{"dataset": "capsule endoscopy frames (Kvasir-Capsule)", "image_size": 16, "horizontal_flip": true, "arch": "transformer_decoder", "residual_init": "none", "lr": 0.00085, "alpha": 4, "epochs": 75.8}
Rows from block 3 of a small autoregressive pixel model, named by matrix and row number. Rows with one number belong to one neuron. Each number is 500 + 25 x the weight over its row's rms, rounded and kept within 0 to 999. All counts start at 0. Numbers have three digits each.
Before each neuron's rows are labels from the 100 images, of 14976, where the neuron reaches its highest value: "responds to" is what is common among them. Only what is clearly more common there than usual is listed. The data: capsule endoscopy frames (Kvasir-Capsule). In brackets: how many of the 100.
# fc1: MLP up (model.blocks.3.mlp.fc1.weight, 1152x192), inputs 0-95
# fc2: MLP down (model.blocks.3.mlp.fc2.weight, 192x1152, transposed), outputs 0-95

responds to: finding: ileocecal valve (31)
fc1.626:513480489524544533487485490496470536518473526467451539494517525499477507509522481498505474480508511476506512473543491512471538506500513530492504480502487463498495503488486473497512521480487530562565486448531487515524433490487508506511530522505474510533524508549506517522507461483450515529
fc2.626:486477519526503527507496539500503480548518492495515511546481485509574484495484481516488483453520486500478522464504516515504477535459526500475490481483503563509519487516551480504499492498502505502502515534511488483510521511533505522629507501499483493479473509463495495526505495474523467473

responds to: finding: reduced mucosal view (27)
fc1.362:499493460513506494509518506499457508508455521506484494512478488487506506513557477564504531507519493486489493517505494511523501484516487502445499505518464527519506507517490496471505498515527496526548479493467483510461514466511447462483537506530515536472473487501500538494489519494507525474
fc2.362:511495494508514509527500485559493472513523512509489496510530537474572501508541485480494505447497520509484500525492485470488489523498524519491521540489478479471520507517516521526531530527490510465484468522511487510504497507511478497518490482490495481491495500483491492423521503485520519486

responds to: finding: reduced mucosal view (35); finding: ileocecal valve (30)
fc1.457:532469453542490497536560525501555508508523487503503479500506528542482491485518468492491497485452558451479528474530481509516523499528507475516522495552469466485495551503510515510452519486497531522511490544499494521516501498491511498511490486535465517484497479492497481506528464483475522483
fc2.457:495496512464503497484509515536509555523477514493501499526485470509557492534471526507476501506527464516503473508482498537518499479500494456463512508490510507511483474496487513529506527449484506502514499476511525526499548482486500473418531482537501498489475492463532475575492513524467496533

responds to: finding: ileocecal valve (43)
fc1.496:486518526481489490504495544526513505488494488475480482525538525518491492433494467460538507543494496515510487498520506508485488478477520536488516494449507459507527507521499481479505492526536481474458492509506495496495529535554494476470492468483466518548476485515509485530438461495455505470
fc2.496:502490490497500504502481501516511507508498504502507493483494497492475507497497508506444505475509503512490532494483507490498493493506544488509504501500496505503476496498500504502511509487486492503494495494505501495485499477502506487562497498524499500513491503479480497359507511507494494503

responds to: finding: reduced mucosal view (32)
fc1.179:461437449505533466510498515482542530497532491499488472497499482492509477507489481528527571497490530467507466526484491495510573453521493516496489518503505457527541498484504499507500451527487478492541521532534466463479523478477515492507490487499487480488505435511461485502527492509471545501
fc2.179:474496459500493479493463473478506496509470496508499474535478499496504439479519525467483515524509505509509501475497510529476510490506477501511515517461542497481494520507539487459502512510562505517481494505502525482480523484464528496398515494503500503465471499517547523422497493491496499481

responds to: finding: ileocecal valve (33)
fc1.387:506508493509541511527523496547466550498481502480501545539517504541499466505553513463509509531488490494509484515474462530525537487461490462507494507510492537509488489518499524478500511474473457503533450471543471542513472537524527516438489538517501495516504490519523534479477543547529514510
fc2.387:504498518478500504476491489532512500506493495508503499514484486521513473533494506496495486479504508497490492477496513495503482514503526480520496488506478497477498498502514507494504497488478501521490488526505484490498494496522507504502482475484504503471488472492519496506505502486482506498

responds to: finding: ileocecal valve (31)
fc1.49:500451484486507500491536514535491531501513472510516521538526496476498433475513494533517510506570508487503479460498481517500470474469452510481460551510446493546508494444485565507501541508511527489474524478480493488499521530501451530483514518506477499508470507495508477517509488507474519513
fc2.49:495505500533513496518469514489496504494482510502488486483490500515370514497497506513478481479502512497490516496506491497506498509514514521499510488495501494484487494519521517492499521487502493489520477519509503475496486487516510536501500502512469508488508501509478498400500474493495504494

responds to: finding: reduced mucosal view (49)
fc1.512:499454490495508516470465553504509494513509450528513507524497486468531485475502452554473491494516444492544497459555500491501501480501512539501513503514512514511549525548529525491479495473505498515498525519521479539525485525506489490497489517494484512514456512462491508490503455492498490503
fc2.512:463518492509509523507492501503495496503534541509523504472477531462555518502498512498562501451507504504507505446506484476529465493544508519490498494515506452460468492498499452496524497539485526513519501469499490492468506511510488523503531523505481496511516515495509466554492505524508505489

responds to: finding: reduced mucosal view (29)
fc1.106:515478509532485519494502531531544515497449510504448509540443520493473497443493495504507538468530472461498458491528496481519479504492521456500531489543483477475483488465494504503520509506513507557536479445531488494489489484514515496492503500510505526508514476568523455504502506523508513504
fc2.106:504495508497494499518489517536486488528472488492538518505513496503499475507523510494511492517486487494480465495480495494482509498477497498523508478509506525497506477503518485520491501481494503463496495502486500490513487477513519523513513512482500502513498522483485501508518522522477481493

responds to: finding: reduced mucosal view (38)
fc1.56:499468458511463516503515533528494503496510541493496518544470499491548500511548506520509507514479540489526485456499513510511491474498468482494528495521495473487558501512503483478504489464528455534493545480493504497466511516527504483472533496469489487547523488527448524528519428518571510529
fc2.56:468525498529489502483511462483492494514502485507508511538490516500566504509475506497546501466511494487494520519504472473470533476531457531499507513483509507499508501502522494515506528491511512506503487495491525517513483480517511509513501472486471497538485475477481491527489505493476501514

responds to: finding: reduced mucosal view (25)
fc1.260:478519496498507520510519512490516540524493510524484500538469499502521469493513446500490559529498499503491503472511548477508459484482460493460481505469501513532527441469500512544495487485508456511535520505514519511516473479476483504460507552486517518472509500492478539518485485522545507544
fc2.260:515499508493501485512507508488474481509489527484508518473504494493473493498490512492492500490499506498493509491492509511494517522496531489499493504505509492504516498490500495501483507505475492498484512507515526494468502506491525493534512502501503486513494488492487481508496503499516494477

responds to: finding: reduced mucosal view (31)
fc1.300:546517450514490536542505544509551509498499492480529507517488517528540483493493499531518536493536487456548507487504488542477550440485528513478470517509507473506523506496531498494461511460524457517493511504509475472475542497484534470491458487468502462495501482501497480484488522477503519519
fc2.300:510497510491514481476486520516512494492472506528487487423487462496481486516485531507494516480482508472518515496490502519490497489493520520481473498523508481518485496500549498519485512533469494532493524548496485495511492502506492488495504494449504517508543474497526528518455526491510509481

responds to: finding: reduced mucosal view (55)
fc1.202:494548494527529506528525533543463488513505512500476483507544491471484495507474468496529503494499526472548517475499475490551519510509498501536512501522521487482497504508549518509453514510516500515510465461474448536424482496447495478467491525492485531516500494511466464501533500504495503497
fc2.202:501505505509505499515515492481510478510487507498492485480514494509436528485491491498461507496490477485510500512507517514500503504499514494506496517515498482511497503507429494496493505509517490504500515499497517492506512509494502498529485498498499510507503509496502498442496508511500502497

responds to: finding: ileocecal valve (30)
fc1.497:505477471480527493528504508499525510485506510479469522485485516527524511486541514520514519549539488502486448489459490506499527496492535488466493521540533529494461504522540479495534530482510459510522494446533497566463511520475457493504484521463514519489534514507498516501492514495535545506
fc2.497:502497503495496495493504514498496505502491503509502496459503487510447519494489505493460501483510517500511518506511506496502492504491561505486499504482484508506506486494466492499478492498451501501503505494501490493508496500488515495585497505495518495488504496489504502456483509490510502504

responds to: finding: ileocecal valve (39)
fc1.593:491512496503466544483509543518501506526486480474535527566529522516546519508551465499510503534521492482507507457461475526533511477460482476488513504495493518482526481494517491496536507507474465548517492472519499464527470486507491469502494536541508516491500452508478531503552534505538499507
fc2.593:511492488512505502498516479507514482487519492491505494507506490505493480504499493481484505509498497500520499504500511500499514500502454512500494497510511503506498504500490491509490511497515509504506505493507503503493514499522499492494491509502490504508517485503494486454495502500489508497

responds to: finding: reduced mucosal view (34)
fc1.309:539514474515502536480478517472432504525521524489518497522502514524467511502542459567506467517532572485499458531480488503501484457473504489483481515491491490495507495544510494517467517475485456455507508465506456491452500516509504489512480505479522499477503491505503511531519501489487502477
fc2.309:508486465518516497484496504520516493475475484494499499549468498470511489513527509491507487475515488501495497496522500520496512501508543502491505503507483470481505515494517519511518510533525470490496521503506519484501499497509526463570481519479493518527489545491500506492499510506486461515

responds to: finding: ileocecal valve (41)
fc1.241:480513508461498501448510513505534524585494501494518476470483509480526492465490448524520485495553519454556528470472473457533537532480497479507479537508485522516515497499523522511511467461513522509484478544475512529489551511473476499474506526501506492516492493528526512515500516506467535489
fc2.241:502513507469530495466504473513487512487515491514505482492493515526505500499495522480496492467513518470481493505508477484492482498512505491501519491514514493504489483510534509516522507516495505508494496487509497495481491493498491518527482500517494509484533519508486497439505513506483508507

responds to: finding: ileocecal valve (26)
fc1.633:507485493511527530455472505503534485466469498485494454471497477480516483511525511540523561479504471538511515502514471497499511443513485533479493480490491472486514509498552532511495499515520498517525505445497467512429513486477476526488498513465469490506478509482449500510481503482504478506
fc2.633:507482473516504492500489495488516488506503512494505507532494500501509497499492493496512519476509496501491505501505512487492501490514451508509496500500499512490500492504570514496489497500526497509495489503502501496495492505514512512436487513497477512505505490490490499482499491519485516504

responds to: finding: reduced mucosal view (37); finding: ileocecal valve (32)
fc1.466:478461457483523519504475508542545501523507506450513492504518500507488472474483509516492461485539472479527485458527507483512480489543511476482555526483468464507521500496484497550513510487455488477489458484494476533478496480500484475443547525479531538477526510480466509492502508520485506490
fc2.466:488481490484531490524475485477503520510497493510513509471516509508557488483512513518562493524496504486511521503506490503488481509488449505513487496509489518476511518506560489493499526481519510514515484486509504499500497505472497504427499489502510526475514479500515508687520488502501509523

responds to: finding: ileocecal valve (52)
fc1.328:467514512484484503502553500493509521526521469512508510489487521499557499481516442489512477548469579499517497460521458472492550509493498474478531504511493539504559500508490492480483500494490478518471499472525473523479459516493460512507474520484498520543477463506481485550530510464532514516
fc2.328:520513504517504492521498505488477486520503494502494506463523489489502518514512523489484498494499512501497498501516502498515491492493522509541501497455495502486496513494455484513513503509518513504515508498499500495506481506489490489553517510503489521521521506483487502484497493515486516502

responds to: finding: ileocecal valve (29)
fc1.52:536536494490495483468469510493504497482533464471490498485482507491522482495490470539510542478545520527550457508502504489462549466525510498440519520512461517489526480532526508462504476493487439518512523514465520479486534487554522544503526515530481491511508501477487552479462468458564530530
fc2.52:509512495491496488491515491530500480497490495506495498475505506497378514485515505486467520459485503509501503490499522493512506502479540487477518488512498496501519515498454495484498519494513501501501512509520478518483501506500501491559499502501520486501491503490491512397481495503499488492

responds to: finding: reduced mucosal view (55)
fc1.694:491507439510477501521535533499481506524499519498478513517563438552541474494502477526503529487530522506499470469518489526532469525507468517466538540504473499493473524518498568509488492501491486473509498468500487491472542476466487520503524550498481477490520532558463526513475512517508496533
fc2.694:491495490497503491513516476492498508508500510497503510532485496484512473522509510504546500491522509476498494524493501508503521482507486515501506478492497481502491489492527505488511479504516515518511526503518504504501499506497491504555488484494485485516501499485487498546496478501506507514

responds to: finding: reduced mucosal view (28)
fc1.494:492488467499486551508515528517503525507510438471489422520543505543506521489561469496511501519497522483485492476514468465541466531500481495497487542456497498531503509510455475507495490491462494502528470475487471519523517531544509505487509503496528501510516549515516497507494459463527518530
fc2.494:529485498491510477508519483470504513494503511491528494460496489508620472522506520531533517536515508518514495496500487499499528471532506495505500493498515493491480491467531470485529500496483514516479512518489526492491519499504489509445516492489519504485505498480478470643514507499525503476

responds to: finding: ileocecal valve (35)
fc1.576:490506469511507546526456517472496499534478499506514447502479491460494490494490456492522492503532491505510487487495506523522494526471505542471479498536496506525503519539497505509511510480510519532512433518452512532465519524470508499449492503475517548495473512450532472522501489507473522514
fc2.576:499511495525506506500489495527488499487519483494499514526495507495569502502506509467481527503488510503516493519506519494493484481483562496499526484464501515474500481495499510512513493494517495502487492512505491502504494498493521496523493487515504509494505499522476498511501537493500485518