Weights of a small autoregressive pixel model.
Model: 16-pixel images, arch transformer_decoder, width 192, layers 7, norm layernorm, activation gelu.
Training: ademamix at rate 0.00085, 25000 steps.
Rows from block 3 of a small autoregressive pixel model, named by matrix and row number. Rows with one number belong to one neuron. Each number is 128 + 24 x the weight over its row's rms, rounded and kept within 0 to 255. All counts start at 0. Numbers have three digits each.
Before each neuron's rows are labels from the 100 images, of 14976, where the neuron reaches its highest value: "strongest on" is what is common among them. Only what is clearly more common there than usual is listed. The data: capsule endoscopy frames (Kvasir-Capsule). In brackets: how many of the 100, against the usual share in percent.
# fc1: MLP up (model.blocks.3.mlp.fc1.weight, 1152x192), inputs 96-191
# fc2: MLP down (model.blocks.3.mlp.fc2.weight, 192x1152, transposed), outputs 96-191

strongest on: finding: blood fresh (28 vs 0.9)
fc1.335:150124155163099139125130163149119162126105096113108100145116142120126144135126130104129087121128124152144120087145136106131108091123117141111166152110150108082123063092202117130159137105176124153123123106125074115120178133100117108126131158129091178175105164148131106131178119145122118146
fc2.335:128130133126141214145121126138123153124122138129111140133113142125137114117099144126118143130133100134148129118131139102132255145133150149121120136116114140124121126149115120138131135150119130034126134131107113128120119120117108124139116134135120146119135140119129129113123127156126134045

strongest on: finding: blood fresh (30 vs 0.9)
fc1.645:095106117121148151132102189119133195079119124166077120114133135108103147119124112115138130123134120103109136147130117089103109078159113086084143162149129176126133113143128129134149132107140107173096159113138153117093120116093159117139145120148137166184129117152151106198133137127107149114
fc2.645:145118119116126037143109122107130127133142141124119128114129128151128131111133130133143141144122115106139119138122109099149000123119139140131139130150129129156108143117145111145118128140126117188116128133133107128138113124130141137134131139103138111129127131109118125113113127140124119167

strongest on: finding: blood fresh (41 vs 0.9)
fc1.175:127182125114145128139101126141102188144116118147126101115104139107106162160112141116100123122121068130134115120110145101167127096163095104131151142149129117123135129119126145194090167114141161125099121096101122147130134174111126164128116087149143127128128101132170096157154141079122111087
fc2.175:132142107142124065124132114118124153120129126090096124101161136153120140133134151142150143143172089148120124119138134152134000139105158155131138096143120153120099135140126118159134147161135116202135154120123122125110134110149115128108109126119134126168145126126122175128142119107132098149

strongest on: finding: pylorus (33 vs 3.4)
fc1.504:110132130149158115103097137100153132149127125139144107106113139155075131126148137125087113146184121140083103133109123077143096143146145108157103105131130136114129121097156092141145129142116119220150130137108135157118144134147168129132156179129096110131139121119126100163096142127095118105
fc2.504:114112113111139115130121129140139147120145153105094116151120104117138156124137128141143126133131136147108144134142139087126000150132147141125136117111140142109131132128105129129118133117135116165153144124122127124144150108138129149128140137115116130116137128122138127125145129118125147209

strongest on: finding: blood fresh (28 vs 0.9)
fc1.516:126159130163153118130134171132119146140086132155157096116096163116130164163172154067124112107124116107119124115094147117141128109128157113138096122121131137131156107152122094131128114141170133160120147132142105139113165119084147095109113121115118089100119070189116105152154131101158130177
fc2.516:126124136125135214132125129128128140116139124129142135139139132120122123122138134121116127138125141124125135124123136139127255130119140132135106123141114133127121129121120129128127128133124124072129140129136138118118129138129121121136127129135128137126128130133132127134131118139129129087

strongest on: finding: angiectasia (27 vs 1.8)
fc1.130:098113134129115188117111119069109110133123156120102108129106135096132158131131144172114139112185139151094150136115118112159125151135056122104120143150132123124138175131091121137101103102125155120134154147126133115108118131144150124113156151135142109175125077149147168168134090163116087143
fc2.130:094107115101141123128128135150112145123125159148118117141144145104113148094128111115150157130117155121142110119127145151101255125158134121121122175114129130102105142159169120125113110148144136097132094155146130141111127122126110133141114119135088105120148087130176120125121159125124102080

strongest on: finding: angiectasia (26 vs 1.8)
fc1.758:157125117198129151115101150144114102108136128116162134150109123152130128127101094188085142148093109174106092122101135088123148160145120120113075121118133124100098092132117129134130136117110117148125136110126141180135108097104116187158124103140134103111136128135129118114145127119092135102
fc2.758:126130123135122117104128122144126138127126128125125148143124128117124126131138132131120136128123108128112135139127103117139000133136125135128145120138125150123145141120138121119121124147128128117112120135151131120141128128128141125120141121124155133123139144122121134104139129143131134255

strongest on: finding: foreign body (27 vs 1.6)
fc1.705:117148124115116102128123188114120092103111144144153093166124199099133134092110123128155139129087095153147124096075126069132109095108114159162093153133157165118139152142166128154178114118127137100142119128136103158126110128140092168125110122167165150141123115110086101147116135136133134165
fc2.705:149127117148141145122127119092146129159148172110104149091144110125106121104132139115137111074127113122096116113133164139151120130143159131103165128122116110126117135118104150169102117141144150092130105132133178123136167119143111153119118142124133099101104126137163104141136117125107120016

strongest on: finding: angiectasia (26 vs 1.8)
fc1.330:122122136165185145143132155108149141164152124164124134103091139141151113131121077168148140101167090139112093096118123153124121138149118185138113135102147136108139120131102151135150111095116149132114142121129122153139152081069154108107145123099091159147122104104117145115095139127155119153
fc2.330:107128130129128188127114116116127139136116124122133125131136135130128126134136139113137120127129143130136122129124116130124255130125126126111123135147115119131129119121126136129118127131116123079137133126133134118124128127123124130125130124126144120129126131128129131129128132114130129024

strongest on: finding: blood fresh (36 vs 0.9)
fc1.610:100152145127105101114160111156112165149105140142113050138106142127115119144132119127108132144113115102096084142127148096166104129141117090124153154147133114137120145148111086123142114155121182141110078139181127134138150115114123132120129082162135122115122081142118108069136099128123146152
fc2.610:121143122136123159121124132132119138133126113129121136120142145123134138143120151108125134119142139129117142123137131136108255115129118126146136125131128125115120133130144133137118130115136114124136130123110162140148119116121135128133123131129135132130134129142123131124124131133117127018

strongest on: finding: reduced mucosal view (38 vs 6.2)
fc1.56:114127153149148128120154129121132148137118129154107074124134147119086154134118111109095120122148096107104147092117115133118102102149087131141136132173098123135123156129081116151089151133116161137130146094118118138118094157131119143113127132082148164107108047145105097110139106155136143167
fc2.56:144145101134136116125122120106137143146100131117139124120135163131125108127142125131125139154121110145156121157108116133172000158149124140136100102127199123098156109162151136164155144117145144146102119114100146099147124105125088123095127101127125141115142153095142138167122138135130120177

strongest on: finding: foreign body (25 vs 1.6)
fc1.723:140094166113134157081115123091130107104144115121147087137149151151102121106183106177102159138172098129111146106105108165154096138130115133154146077095135090136139119124129125146104119132101102144132143131165178174128147113102157101120148118112117137165102148129159101146153144131094141143
fc2.723:124151125144118166136129112111117119115113142103139120127143151101116113111121142123135120124155097116129141116146132119155008137144151139096127116158131130143114144122134104127143132154127145054119152142147118118146132104158150118113119145121133116130139139118131144180135125143135113174

strongest on: finding: pylorus (32 vs 3.4)
fc1.122:149112121132153098124121170176120134101135112136142123143143167124132149126083150169150134159110108101103124122142205156148126093189112104097137125157120105150145150173168151149113056132143122112126100099106139147102113107131134120114155123123117115105124100088123175126123104106124162144
fc2.122:119125129125149181120142131137127129132121141128136134132139132140142138124140111138131131127124143130126131125137132134118255112134122138124134137140135131112122142126126150132138133120145118136120135123139128151133140129132128132134134132112130115121130110130142135123114125138130127078

strongest on: finding: angiectasia (25 vs 1.8)
fc1.374:177121163143109126121177155118133112180122128158125126159099163109136143109140112144114117119161094140088100065123133148123091152116147120141170136124157172152145115103135125134136147124163132139211123093149151126119129104136140168136107152103067135155142110133123132121139161125131108125
fc2.374:129131114118138163117125125161132142121102134139123122133126119139120117138131105103112148121115120124149140143127127111133000143159100125129124139128142121112118140098120121138126111103128136095117143134089102133134110140130123146120140126156141124082127117135148154108105114114109149161

strongest on: finding: ileocecal valve (43 vs 8.8)
fc1.496:142128127145156126134190172098154166176105128155099123122137135120129124174129116118124112144124120127113111105145141166142154122141108123142135103117153153187130174168113108130190148136111133113157089125136094141114119089079136138112099143116136116148162096090109117161137156071117114128
fc2.496:140132138111131163139114140130142109132133117131154124133126118120120144124135105127150125120143124133127122110119139134131255135120109130132123114110113126120116127129146125133130134136111110036147131108135121123132136143148113136125130144119123116143139132135129126134119123137123125033

strongest on: finding: blood fresh (26 vs 0.9)
fc1.588:132126102155154135115123120119118175098133082156180114125133125111117114203145153129138141118151129121094119082139158122138059091157140112143138147122129151128166146108145118144141108115143177133121170151167127123128128117105137103125126128118141110104126083110085089131162097111153169158
fc2.588:111110145136138127108152152161102109153114137100110143125150120129133132136126127156140142127145130120114147107116127125121255140113113105128113133133104100130122140114131116155136129158113089122135120121131163107124097137105145137079132130115138147120137120132137095127116134110113124043

strongest on: finding: blood fresh (33 vs 0.9)
fc1.475:132180155162095090129106100107161162087087120109118122149120132173133135110123090120122129099157140152090123127128137126143083138104093142180173109119121082116147123086104131136132153109171130171121105094122123169138153118142104144112124126128143119156094139175134125119130137154128154192
fc2.475:115122126147128160129131137131117121129126132134120113131139139139119127128119138119147136118131126132134115127123141120125255132135156130126132131126140119140119131131128134129153124132145129108138119138120130126125130104119126122137114130120109131115111138125132132123122130132128124039

strongest on: finding: pylorus (25 vs 3.4)
fc1.166:138151156174099107162139158162112115119067117133097117127133105125133116177125135110109162138165103144117113090128140118162132108141133101099119125110118127141142175135129125137126113132104127113160099113095070151077135111110140134148115152145102168150096128111182080144125131109071133144
fc2.166:134135118127122144102124103134124144143131133108111139139136137154130130105142119126119142136110125122118133140136123124131000080136133127152129147114157101134127149132159128139133130124106112176149124126136137143123137149114117135150119116140109120126130145110124135129119119119131148181

strongest on: finding: ileocecal valve (26 vs 8.8)
fc1.93:115110125145133091167115126129111103129124173115163107105093150147147120125090117069112135116138112144108177114145133103111120125111104156151152120192192158174167080174100112145164076096151118133119121120131126149103147125165131110155116101161119158094131128113112110148138143145101144128
fc2.93:129112134110110162113161134133155126123114124129124138131137110119146124110132103133121101140124110132140138129104130158133255103138125118108140140140102142124118127146108109119148121127121140081147126139105124124133122135125104147138143122156137121146145125135126129127138132133124112095

strongest on: finding: ileocecal valve (39 vs 8.8)
fc1.593:142136119117099116160152150136136117096141119082105138080135149156139153125110159138126141090196122145144152087120130123097117070113121135128105108172104144146136114118074103139148145110094141125127160111160119118113121094166138123102099087144153082170144121105111112088095121109125132124
fc2.593:135131128116125051129120130136118129138131143142123142132117129134131113118125124128125118112134114134118125146134120111132000123123114127139124144128127119130116144128128127132119138134120144159127131119129108129127116124126141129117146117132127131126137118139139129122135139118125140255

strongest on: finding: foreign body (25 vs 1.6)
fc1.154:147129115091129160114162169116099115126115104129142085119141108140136113140123135119122156128158099110088114106110099147129108138129142146136161083122167140195173101121155125145195170173102148129140167113103136109093139183146098130147108120121085119156117128141147123147125122117100126137
fc2.154:122139125093135159111107123121112150126156127141116180167112139119169155081127109167109147173147103110121109100104132115133171140100117136149164112098137111112107122139123136137133140146144113076104090103132141133156124099104137131142147149135145147079154120113173152119144140133138106132

strongest on: finding: pylorus (27 vs 3.4)
fc1.438:102129130118125139079111128110142142112172133177095132120124112124108140102153152121073132116155111181126120116105142128148122134159146125099153121141137152181097107169111123140157116126126146164135123099135140176105100114138139114104114128119072119128114131129132095136149146093124114162
fc2.438:141120134130128230138153130125105140104113121107132129139129121105122122125099140106153130122097146130096132140137145119123210091148134116135114144151109123083137125119149139134117126134135129097132108108124134117141119131139132134119132112119145123140116127111109109130132116126130127000

strongest on: finding: ulcer (37 vs 1.6)
fc1.89:076159185136124123144160133120101107116148115164117112130155131091139113138142123138105154119144088128107106098127135097115118113147112128116136122154181103137153112144152073148127135152124142153133133123128108159084087100105156164125091186133096161121124145103137109115115141109121107107
fc2.89:163133137120133179141123121123125130122108128126136117134125124145116130129133120144115143122134128121118127149143114122137255147120143122136117114129128139113137134153150127126148127143137112123138109125138156119138136101140130128117123118118136123119134117117130144115129122128129127082

strongest on: finding: pylorus (25 vs 3.4)
fc1.519:136129126131107096137142149130123108132108140188133070114108116121158095148118135156095132155141067142158123102098151093154154138145093115127134125142129117115145093136119115131154116153166155110106127123183136155116140058131063128059118117136127124107126076104103111179136110121122100158
fc2.519:113122135135152163141096098104130103143151123083127121136106139168104125118105105127104143134109149139131116129119134116101225090131147140141149097134153168117162162149132144141095107070119135071159129115144159099107124128124132112128138121119121108118144133119128136127166120144134107211

strongest on: finding: reduced mucosal view (28 vs 6.2)
fc1.494:117151113159148094106111125125115108153155117134094135127097140161145136064131140138104097128160114138095142111140179151145078084133127150105126135093144136138136141121169134111133150137136109136132161126181101126071109123153125077153179134103168110101147118129108165133124126142137146128
fc2.494:114118117111136158138128149120100140133112159125134118134131116119109122137155102101111123125090119143145136132128095138116233142150135139140110130145157121151129136128131134130136110142119130217135113101154087117143105133123133159135120098109124132151127123127130129127121096125143139213